config.toml
arch = "swin"
model = "image embedding model"
dataset = "Sentinel-2 satellite tiles (TerraMesh)"
train_examples = 72500
image_size = 64
crop_scale_min = 1
horizontal_flip = true
rotation_deg = 10
targets = ["main land cover"]
num_classes = 9
embedding_dim = 128
norm = "layernorm"
norm_position = "pre"
hidden_act = "gelu"
mlp_ratio = 4
head_dim = 32
fused_qkv = true
bias = "all"
qk_norm = false
parallel_block = false
dropout = 0.05
inner_norm = false
drop_path = 0.05
patch_size = [4, 4]
conv_stem = false
depths = [5, 5, 5]
widths = [96, 192, 384]
am_softmax_margin = 0.1
am_softmax_scale = 30
init = "xavier_uniform"
residual_init = "zero_last"
optimizer = "soap"
beta2 = 0.95
learning_rate = 0.0019
beta1 = 0.9
shampoo_beta = 0.95
eps = 1e-08
precondition_frequency = 25
max_precond_dim = 1536
one_sided = false
adamw_lr_other_params = 0.0019
max_steps = 5500
batch_size = 512
epochs = 38.8
lr_schedule = "step"
warmup_steps = 1100
weight_decay = 0.3
adamw_weight_decay_other_params = 0.01
Rows from block 5 of a small image embedding model, named by matrix and row number. Rows with one number belong to one neuron. Each number is 128 + 32 x the weight over its row's rms, rounded and kept within 0 to 255. All counts start at 0. Numbers have three digits each.
After each neuron's rows are labels from the 100 images, of 14848, where the neuron reaches its highest value: "responds to" is what is common among them; "lies over" is the class under the peak. Only what is clearly more common there than usual is listed. The data: Sentinel-2 satellite tiles (TerraMesh).
# fc1: MLP up (model.blocks.5.mlp.fc1.weight, 768x192), inputs 96-191
# fc2: MLP down (model.blocks.5.mlp.fc2.weight, 192x768, transposed), outputs 96-191

fc1.276:151095155125060155126137088161167082037125153098142183108076173092148157125108134149134134169138129167104178124141092144137131107121156110156093110181120117121136104124131132103105155142157069134139172166121136225150045118145152122113134131090175157079176142098136159111178106062089130086
fc2.276:115133142146148138094148115098124142175105130162151075161118131112127101191091096160164170145156105058149116153103105181167097129178172119128139083117200142072143139129143082177054207085113114095132127086152072064070134181128124068195148172094110131064113139095149129165116140132148175113
responds to: crops; built area; main land cover: crops
lies over: crops

fc1.524:126126086129121150040160099077083124101104144176118120109129157156159137118178130142139132150109157165112070134160152079164148100134127095102073158143129115148072186196157141142138162114074170093120115128142117123241155132103132135146109111111091143142101096176149118080181134192118117127
fc2.524:136087153188116059178123131162140147121177082171144145141114141114184146151082076111133131112141212118165178097091141166110158141079122169078127123121144103182224126115098069137157061079178100096129157129153122113099141120160092135163104096101134079118149139109105144109116093146133139139
responds to: bare ground
lies over: bare ground

fc1.685:176126143114132157097161185149137147089146157130054127121156175114099110129106145135137129171082195194132137083151138089187068150033090113155180134081185129155171176097135130200096182153132082095098144148168200190181176074139074178117147115163072129123128125084144122138118160184153115125
fc2.685:063107130083097084179132120118185100123113163096195083188122121095140116113145103148123112125161167152145098160165181190111147172034104161143078103133127091129129114127112131100112129159117171134179163124147115190176147151092160068058155132120085073164090106153128096131187203120106142138
responds to: snow or ice; main land cover: water; flooded vegetation
lies over: water

fc1.222:157163069146090145161144160132144074094145180158159141185099173093148155058125160115104104110110134126115072108145044184126153167119097091151143121127127191120158087083161086086132165092125084123112163065095141108129143182166153122201113108139116138098104112157126065072133097090139153117
fc2.222:139129135121095095126143124111151130171158135168175074118127102083146139163130108204132157121143125133133134171109120187137177142122180093127140112144164048136150108127165085095123075109086103150122042107190136105084115117143111106099130131080137115128117098119131162142148180074098107116
responds to: snow or ice; main land cover: snow or ice
lies over: snow or ice

fc1.565:196128092105135115133146168121115139170153177148193137115200169164156168142135088148096183165130150105151167079100155133081187122167172104140047096155119141082161162130142141124104118138093134141214125133099110128114127119158136108107123170180112135060120176099114147103114112079114189214
fc2.565:150156206115068158140172098098113128100144164159146193138088085155138102095141123105143065155134061200104084115148179159193044148130133157158156159145136080162136182199101182131152130123138058119079094149147158146102157128095135124175114096077106147106167157156189128117149134136134112097
responds to: trees; main land cover: trees
lies over: trees

fc1.32:113087093174134086131095078129130163120148121138146127107169153176051186132144131141079139073165171141177107121145172160141106090175142100136157140094152128091148134117094137187104135131116146050085131100100147100113157149179089163149150085165144127159147143177134068102115099204128074133
fc2.32:125134096111154188152090132126129110123161100100156145145151075233127174099136135128098109126094079072099129170099061108114171121124097131187164087141077134148133145167114130103122113134103142096167154151134132145150133173169153109074064164084123180152136164147081123104102139130107114121
responds to: main land cover: snow or ice; flooded vegetation
lies over: snow or ice

fc1.23:138119156127176189091173160190113151124083115111132217089167134086129065146123144145154141154151150140155141117099120171168120204135112137074122126160152112067082157157174180128162134147084148141143117150106175098096108115085126092112138074167149140128124121141183131136133120056109120097
fc2.23:122128140091173097142170163122166107197126072157158150129118160118196113153086158153116151145151108081206155121098099148100100168109107125103145096105105106097179147145096150121108130107172115130130151171169120146125141101139208160202070152208163118114173101134185092134131143163125087091
responds to: main land cover: snow or ice
lies over: snow or ice

fc1.570:187127120091149135136168120114115131105148177112128125152128157136117144081122107202161133218113115076149189143181136169180163146141104168126148130136151100148172148161152188103110189128160162101162130150099056067117131124119173101104182132138177130080081108104117112147141074111172088177
fc2.570:145161181167106107145141106158164137153121049129120124138106120117128143116140096139171094163173136153131156148123166087155080079112109120087147106119121149111120129110128090120113065096169135148104108117151119110112138187140052125144118163093072121109144049189090204103176109177109113083
responds to: snow or ice; main land cover: snow or ice
lies over: snow or ice

fc1.130:155156130095154104139160127094147145143145122144121100126134177111156145116136119142119179163116112116134094096124138114152203048148131168118142104133141116132148129195135097114133080098210115142107172131193107157150152081104118119110092066106170107136150107044136136139149108130056159135
fc2.130:103120186135075122086159152138084047075089148115123145150139126116097084136148166140150109089148114148141146112091168130107103172163124093131134135108066094164100119138144058140129140129103178078106125130134140170211093097058167163106120172142110100158110108095131079082149095129128057141
responds to: snow or ice; main land cover: snow or ice
lies over: snow or ice

fc1.166:108145150091174135177127197121118142109155081146056080132124087044154132075119115190155152130129181117115136085179113089150124187167101113098106155095125170105091149191128111136115137111161136124134153116143124099126048148131090132100129143111117117100131180143123176095139095099211136221
fc2.166:146109121144068207105149159097150130164171084111144145136111174168123124140149178131090119157183092171151178163149113163109136135126085151166125138151118165130102084094117161110126149162161146095147121136115154060143183115147149093133151104123141142153112072157105065167155121158093075106
responds to: snow or ice; main land cover: snow or ice
lies over: snow or ice

fc1.63:103115165121138092091073137142164179170114140067132153123105180172137124160080177099169075144084133116102177142194175129169177128090139125130159092078111110160169156123181151142109177153141157109135152117086112116129086110110185117112138110101109160097110140127131091150117062101151141133
fc2.63:102141131125107113125136110185117120123153118145167124137140130136148119105162140171125117157139107159194121103120110112119151090135138143161101101167107082169176135170115069072101133141114210143093135113212142187198049061094108122139115102131149149133087115143090154116096160138127117186
responds to: snow or ice; main land cover: snow or ice
lies over: snow or ice

fc1.187:102134144109166084145139142196205089120098146127166138163109131142184089142127146201159172174117170140150128099118136143124128157101148108182093134125074119081114119067180169130120117152123148119095118123078163119183146127125117102080162157138098173108141144181097092135149188138148175152
fc2.187:140138098130086121102056124070105120146126078208188111130127094079140136126151112159158084115123098140094102160153106155132109119095057107106172094132114162141105127134185067104131186121105179078141140153162117171097143132130090177111151141104100102100112084106142189107153096108145074096
responds to: bare ground; main land cover: bare ground
lies over: bare ground

fc1.468:111130090146129081121144074137080191092102181117156055118085090102091143111151115149138147166152164144164092081173122159181158181113180184124184174131126152167147167152132156191120141103134089126160185107107163085107104120101104149158145186188173118146101156146180007158171076097117134150
fc2.468:173134094168130188197138121084129135192155102141167194144125215173148092113112154087136119103124102140146151057115127158127060120124137161198059083119167141193118088153155089157108123147096175122086106125138114114134173106114138121118066078138110113093136120124074155111157156169111145189
responds to: main land cover: snow or ice
lies over: snow or ice

fc1.687:092174186175040145103063155090178163078118110132147101125087121144135162172145101153156116094062140091137159161134184155135142132091132104107136111126124139091118105061071145097090230118116094173158148162086187083157168164158101138111165165115147157115181141127117078104138121168125138125
fc2.687:111173169123132151150192142142162136133149139131172142107178157103165095109116088140176126086151156187154146130175098145163174128119129141121092148154121179152171141125174124136177118148149101155151118182104175165145103127067159126149111020118107131131094108108149114128122138127114180098
responds to: crops; built area; main land cover: crops
lies over: crops

fc1.99:142155131174165136173133160125086125144132146163141128125111118121110146155168126180167195152194132101153164144075173148104139070122179166105165105158127171081099115063149153185172168153116147082119114138126108116125121129118144094104116094158109081137133113111163119104171121191092150148
fc2.99:066134125123187145114190122125158146110144123133105129126113191150122117073117184026122129212135105159134101100097158121131170140197113105138142173138098152186053113181179148078105124123137131088121091144111110093106154179182132173217171106100166114074160128153127113086112154112058089181
responds to: trees; crops; built area; main land cover: crops
lies over: trees

fc1.631:123163141128131127188139139105107104117110099130138100088069091104122159144134089141115153098122178095115072100075155103086136182150135160120110116149175105139144131082067181132160106201105089127136146143133108171145170128149142093095089150080125130088103112194150160101124029141101080121
fc2.631:122127143096088092162094129076075093060126178130093102142123121117135106132178110115184142168148085175172107094122108097165125053128173112126137215155132100093105067122177145085146142102095119078093125128107076094111113148167087134153135130068167151105220173103097124159146185101097097151
responds to: crops; built area; main land cover: crops
lies over: built area

fc1.511:081090113109164059105157143158106185108153054152166143117161105179150070157115109153144110182134110153167157084166107151143128179161203128107109174148098112118163132099093179097133169086203158078181153168108108108133120152119077164153138110148182133128133110155134182127079158108135142128
fc2.511:173210151155144159105120108122135153132145133167099171115180197157115124119126138130163065081180110159157089099103157150182118142164136119147074123156143131162073171102112113136119151138170114187152085114158153123091138088169143146172168132147159146109115192117173149131152178142136150130
responds to: trees; built area; clouds
lies over: trees

fc1.57:097167103130164150123103113127150128145115076189085141180116150126188088127138056114139046160129120123190189195128122114188060110112171127094110141155145142116111131140125147103102142124096090095138139127162124115161174111132137094118095125143111085114138108141143131148123089155142082151
fc2.57:126163053123141155135134139128085122086134176157117110096082120133098145128042156108108153151125129077106143144134083094161191111142124107114089155070160148125100161124140123157140099134116102097152083156113122120117117085138121122168112145129125141145091156165140169132088125092164148103
responds to: main land cover: snow or ice
lies over: snow or ice

fc1.290:106163124131124125151114092097098140104089140176112150127152133191126139077161118167111113173139116091086149177112140140103167086108110097159128144072128078144116086160146110121135175140147144128112121132182052191164147127151156078162116128182108152147093179152127112150102131051122110182
fc2.290:129083128111082125118161196118063134180191125139148106117144109062106131113110165120118138145172172067175168180153083175126071110152143082094119140186164152155118124090118120095142142131129158122103115156111132058165118121145103177086140130141162115160114097153153193155119145128129131118
responds to: snow or ice; main land cover: snow or ice
lies over: snow or ice

fc1.102:103121123109159106152101121069164111188148121112113132125165121137100187117142143188103168147123175108127138123108095220113155130145128105084159152140120143201082112119118110133121116095139148124102068081148107120206142182073093151122157160116119142168105131104165086073163128113104144112
fc2.102:121090097140101065136126094080147145130122131179191113156171167069148139098181168181135106145162123192148188114144133173160174156082160130145128148126129142126114162109201135114152142146184108127103171142155149161133115158150140138120125081108111118138145154093075187153137083148164102111
responds to: main land cover: snow or ice
lies over: snow or ice

fc1.395:106170140120218114165129122174130123205067132135135122117198134109119081140152089120133123136113165162125088130116125096159144076128093122137182151094173145163117049103113149117133172089134139065138128131114166095134102089086152062114112114097129109067112137208141079140160117087071083108
fc2.395:116130133093063110097120094071110145123163135087118155094124154144113188176119143077087088124114155085098092106097164134099118175128145165100138114117145129116157151195142216105139159140118157115087166086142101166159053135189151122160085087140171121130134137129092076045146127108134128145
responds to: main land cover: snow or ice
lies over: snow or ice

fc1.229:118180121133112134085120124118063133117118117075148157112118103120084073138151147165063118155160113104160125107095137104140119131133162112110145130147129066125106098146128127167138086148119064115115131125164163145089180113102209152131122097168184160156095128139072132090190101072132114087
fc2.229:127136141048143140111164120117144082090161130186130178168135110135220139134149165158121146134140156154137081120117132047144141118110147088095103137146164144182158134148142121144080146094121095162143049157086184164135137150128093082094173116144157052135162169120190121185104164146097109113
responds to: main land cover: snow or ice
lies over: snow or ice