Weights of a small image embedding model.
Model: 12.1M parameters, 64-pixel images, norm layernorm, activation gelu, patch size [4, 4], depths [5, 5, 5], widths [96, 192, 384].
Rows from block 4 of a small image embedding model, named by matrix and row number. Rows with one number belong to one neuron. Each number is 500 + 25 x the weight over its row's rms, rounded and kept within 0 to 999. All counts start at 0. Numbers have three digits each. After the name is the row's rms in percent of the matrix's.
Before each neuron's rows are labels from the 100 images, of 14848, where the neuron reaches its highest value: "strongest on" is what is common among them; "patch colour" is the nearest of a few named colours to the mean colour under the peak. Only what is clearly more common there than usual is listed. The data: Sentinel-2 satellite tiles (TerraMesh).
# fc1: MLP up (model.blocks.4.mlp.fc1.weight, 384x96), inputs 0-95
# fc2: MLP down (model.blocks.4.mlp.fc2.weight, 96x384, transposed), outputs 0-95

strongest on: water; main land cover: water; flooded vegetation
patch colour: green
fc1.245 112:517507515494466531476502493490464490531484536537495486492539517576506514468480511501479512451479524464493509463483481509476534532546526508494512481506464497470541484477453476543503480468498503505488465469501519493545506524525515450490513520498487506481510493470463480511531548480496519510
fc2.245 113:540505499486506534522481557501550464482553523498495501505514472472562524434499490503482508509532484500495536515509496504484514508483475503516489522468502480517546507535516522507523492505500422484497485533508478485471489523492472534546501540505519515503506484531521468510529460485510477514

strongest on: main land cover: trees
patch colour: brown
fc1.75 093:456474497466549510468500509523487490507499478536491501510454504480502515510487528487465529539480500509483520506539479499489526515483538519441473520493477465512461489492548473505526498468543528500496476497533507501509493499480532524547493545540529503495509500486505512444556472462495523510
fc2.75 094:537521505468497514508446521501522481476532494474499500501541491507492461490501506524531484499497509505514510497494501509474503470522490485520511518509510541459535519455479538492488540528511534491516483502495495539510499540491458495517525456459486504504499511560540514517430519564518475458

strongest on: trees
patch colour: grey
fc1.349 104:499493488486444496512490503485510508439540524541498483548486523531518468481502492477505470493515510457516476525515517494474486457488501490504514474474484527521513479488560523525508509506502469513510504483468483480491565517499507474520535486491536502499523507540496451530510497515475550563
fc2.349 103:485513525455531532497500493516489505543488525449513517486512488509493513527437507518499551536487483523498490535486484518525484494514472551516534519516509519527539505483456495479506508467530500511525475512529528541515518494527524537472455522489501519483483499434496521463483551506511487489

strongest on: built area; crops; water
patch colour: grey
fc1.121 107:482506472470500520505530495522509529443491480452491487468514469499494498488464510499509496495494520496508490503561490514537499544545517485471519491541521539535510499515508475497489525527513491453517492530490444547527531485537524519495474547495502504497473510448516480495490512522556487463
fc2.121 103:500500524491514468461474497486529474538483514507541499514438517488483478529565534487509545499460470488510491502452481492495483471492480507542500542495457483475484484472477500533539516459493482527491510478518558448492484511474483491477526472513500502495487525537486492487475489512469497530

strongest on: main land cover: rangeland
patch colour: brown
fc1.197 088:517465498503528500480478541485518521493498498487485494545463533469463544495504491460474503473493515538523496525511527515487550471509532554440490528488562478516549474517523492455518449512531519518474480506504517513500479517538513495509515511502486526488510503520517483474489479501517545516
fc2.197 091:532481488492491524499496507493505516477508536510499469441506481510516487507528449495504494547507497452486504505485492517495472486512503468469541497531466509488467526470530503496504554480478508440553508528503499491533468485490455506486489490486458490507510501507528557558483529525488454479

strongest on: water
patch colour: grey
fc1.136 086:501501518470486440485493475481522521462528505520473488495469494567460481497470469495443489478514495512479505513505508515535521506504540461475496498471499493522485527446518532477509442492464500521514532493505479490499536508480491474502510521486474473521472480485486494533472503458523440476
fc2.136 089:489551479515535500437525500527529487524459471511533489455491523448480533482506527498516507483477501493492562471492504491487503480530487516509517513551484485479527522547518468503497474503529503518500498517491528502483527475495485548528509515518484508485543519456495505461517541523479532532

strongest on: snow or ice; main land cover: snow or ice
patch colour: grey
fc1.38 103:472480488478493504461505497544516546538445505515464463481511497503509489492552497505467464513503521467507532530495520481525512489497501491510504522476504488483545485484557471486521523512509447510510497526477473533453488535487539449570487492485487491531475495514534521481494489516491500508
fc2.38 102:508515522490512491517489478493480442471530486444528514498512511506505522477482504503498511453501502551512487487498487500483472489498504516528483508516509536543459570453473510524474494498497511469516518486526504446537497465486500550490508458522460506449535484513524492485492503530544469501

strongest on: trees; crops; built area; main land cover: crops
patch colour: black
fc1.340 089:508524457497517534474549487451516518502470515507505460497491453498454493499494510505474477462528481454513512479521480493482515518534496492553487474475548540495505500491527502537564490525498503505487513479529509475465520476522509540485523501548529538503508505485531522504495470506492535466
fc2.340 081:471489524499485433522496492538482441470531478499503503522504508539498502471549492486515518533454513542513504482478489525540487479473511485483501476469470491492541494499505474475458516449524518515514521529487546524516512465543487495527478524511470490511495534509503490489530515530480449504

strongest on: main land cover: trees
patch colour: black
fc1.86 093:475509479469515474542528507503514465468486462493534528539532504532488491495495492496496511516508501518483485522531532471469525467486472451493517499480506517501492536503475469521475479542532460500498479505492474524456484500547480555496508492452483500502525459484460500501492427516510535514
fc2.86 100:545531509537508513472516514501484551498539550500536479495486557524521511517482519514471526507490488498541540500516499502519466496534539538506483504497509523486507475504511527482516513478488484531525485491539558495551558508510514491501494519533519529486464556519528526480514514499506485530

strongest on: main land cover: rangeland
patch colour: pink
fc1.32 108:478464532442521462521501539489472473470506516531494548525502527491474470530478489447481497476530545522511527474503555524489544531502470507507490490497509509504486543506529456503495504508523492520499525505443516528502539560539492519482512520496521522481498520491496493498535504498505477492
fc2.32 099:489488486525494530449515464510522490517511512476502500515489480506471534486547504562541482516527466489469478516465486533489442473501551497470514571499515515512504521518472544490447480489469519479540489502534504484471480503500486471492522455486501509520476510498498503515468486529508507478

strongest on: main land cover: trees
patch colour: black
fc1.23 095:470515510504516509474471512475466508491456514486481508480434494560513465469513485511506464535488479527458474487513482486529502501521484512570459468504513515489493540479479473511506468501515462522536508503528502516492487492540516502508505500489502477464544513474525543457536502510485505542
fc2.23 094:503501467485494536506503457499501509460496519469520516558529502487483500501500447491466550458520469521502505478528503494450450524513490520489499498500466537511517490520530543477484522465486489474483490490474504509562505491510479488471433454472505478476486497542497484525485497495465511494

strongest on: crops
patch colour: brown
fc1.267 126:508488512476507498466459528468503542557475540513483486515476494504531506473534533442495519495488511512499505541504511494499479467510560507519498494477533505475501457480487513513530495496489504533497503532482487520451496547529455492499535516494515496497481527538532528470552540477486507535
fc2.267 120:509520459477519490479478465509493455448512475473537478480534521478480488519442477482491479483525483465484542490492477503496492477491446514459503496495475475502512492518500479480497518519495489471506474517509506490549510441440517515499481480488455527468522469493541462515479499535513473493

strongest on: built area; crops; water; main land cover: crops
patch colour: grey
fc1.52 108:476497496541567480468500494521471517510498492509497478588523525497548498477473531472480494495511479535490477488499474544529528534510509523499489506510525513556474496507546497521514529463531492515505498520470475500491485556501478521482505516535528522489496524505505498511465500452472496481
fc2.52 109:480542486456517504492489503509502492542460454499521469458497528475518528528477475537536524509479437547498497467489512504537552505485495461493472500492555488453504508483480477478540475508489536518491528507488506523499512493476494450488468515512516478491494497530511513477517488544533486503

strongest on: snow or ice; main land cover: snow or ice
patch colour: black
fc1.300 103:487494514484467486539560527467514510522485475487459477465510477465507521484537468467528543476491530505501524439540502474498528484485497448516458474504539484458516525458484465521506490500520491482500464500477491535532474482538488478492514478496486499486502487468498488469500454485494489500
fc2.300 110:505494523542523502518491422505503492529451488519550523497463539522474474536467523466475491501509515535509452546504501515485484505548522501536517506515500501495502532471469546519492501496500442498486508498528497529496503507508524489499453528475497479533501489510514476460461533474490510488

strongest on: trees; crops; main land cover: crops
patch colour: black
fc1.319 087:500448481501519520494475496529522473492467571496523467521449489512511499520467490495515477559541523506516496447561482532451492491528495514482504540495520528532540491504455468499508518493526478485497495506490520530518523484533515522495492486469479518509522508508520499494461493486479456502
fc2.319 091:487540485487458510463506519471475496516532445504499470481540495518484482438487514523484498470462505536506538563447501499528498503476510525481500511484498487482488514517517540526491480510473490546480469477486484462521482510491433445499494496500514482505486518491480501518541506506537503516

strongest on: crops; built area; main land cover: crops
patch colour: brown
fc1.240 120:504497500465544465497494494474471515472512446502476471472513482511499479525500570508511484467539523494503465471545474519500459483492497504455484484534467491494557499521497486489490517512461476504500506503508557524522488462498504472495502475465528510520490572540479517526499492502502494484
fc2.240 113:499507538488489543464550543461501475523487512528522495513476461461493516522517506476548500485486505479487512516545491462514514518539495488485521540484514437440503486496485473501487483508498497479506532486512470475510511545492461514490507517529506484433510485465529506459505515491476528517

strongest on: main land cover: rangeland
patch colour: grey
fc1.330 099:521495490521491478502547502514575527537544484534480514487461521498540471523510524513495495497528505466499504532495539508510509519526521501496528476537479544503536511514492521519509531496500449522502527513483511494566490514487513456483517512545509483500548516492505547502482486453484516529
fc2.330 082:465507486532476488516493522481451513485445499465503500529512489502507513500487499491511517527536458481516490507474489475482520506499479501538492533511561486492508494527549507506511486511515552498503425487507522506465535464525530533506514465475486486499495476519487445492502535517544483552

strongest on: main land cover: trees
patch colour: brown
fc1.70 089:514503477518491445478487487481506510504489522465485505477522501472522510497497505471538564503484462526498508497547506512514459446503519486458512522491513532522457524479541509526508537471515541506489526523520536488505497506493481518554530524495496516494483494530498444447443500518500495484
fc2.70 091:470538485479533509498489539512553514537523517558523439512490492503519487494485509521519491490523536505474486479500518475490538515497496455496478483490473477461474477487480503523484489538521458500561504492500457520492475510505511506469482472473489523466497556493451543487534484478515505495

strongest on: water; main land cover: water
patch colour: brown
fc1.214 109:494487565514479528542538495513477466531498520529494517467523498482480502514489485468489493507495464490496510490541549501483484490458537468498450476497517473495524475472503476526496496470519504459485463551460513523495497510508483471439485504475534517519544476457499474537521498498496503515
fc2.214 116:485502486487486531494508498479444503481501503496507501463472511511499539514501531529479482493492440520489512522491475470495492470519495513508459462523493466447454514479459535476462502460451516471461525516477478513480503485500479450505475517505532469519486475482472478513446510454478485503

strongest on: water; main land cover: water; clouds
patch colour: black
fc1.212 114:539538501517468503488496516508520513496498473439513490516473536533491499521536492479469492523507486499520488442479505490553552467487518496562512488485530475484487478532534518513517487504475497513490455506486489527535482500497536452494463510516492545546515470492501513469484525466481476483
fc2.212 115:517493550479456485476503519503447462526487509484432491506478484503514541489491482504519520519490492501455511508495493478498475490517498483487520460483494519451515506519480511532531501497528489500520480526448553494462542525554494517519520539459467533499536523520502503463511500518490533515

strongest on: water; main land cover: water; flooded vegetation
patch colour: green
fc1.98 074:496444485491494517508497470481498498521490504511499522514508509588517509503521493512537504532516476501481492466490494480531521495474511538495548497540510478462513523525491502508484501479499481526489467532492543498480510577515469455516463546494507487472497519500493517553528547527491478495
fc2.98 075:469509522512472499472486512488496491460541514476497512478513507470489494454490513512511474475466486501505542483500528511503511510483505463496461484493491517535523441492518534488485467516495449455507515475494490493508497444502519542490484494524501500558485458523530450480510421467493498486

strongest on: water; flooded vegetation
patch colour: brown
fc1.25 121:499519489523477491519517475512476553536470527502522505497474532513479532535533512518486505485543485547498433530492511467541531540535523477451490482491489538522505511551504457485534503510516486503525510487470504491498503472492475471507489502520459497540548475507501504537486510504494471468
fc2.25 108:540468520527512466499447496491530448463519523487469535514491474508481490483478472522477441495519496424496515482457514476483463504485503515547490505501502490505469500485543506553500503546461508515494492494492536509522479491539512540499518531512526492507484494493504451492504508519520503529

strongest on: main land cover: water
patch colour: black
fc1.348 103:513475455534519478479500495504494507490479526529502473529526452528523550514488495498507543508510494517449521489514534511515499520508536447510500495533527483466491519485578504494478473501490503502479516514519477465474512524503476476501473543510528520471486480465474470443481498498511490555
fc2.348 099:527523548513506496558502511527550482475490499476504523508483519509432497535448512477487514480508518504519461524510542488513527476549476467501481497494497504493473502493489481509531538511485474507540527510483508499504529566471520491555512461505470494529503479514490478507466542514509491524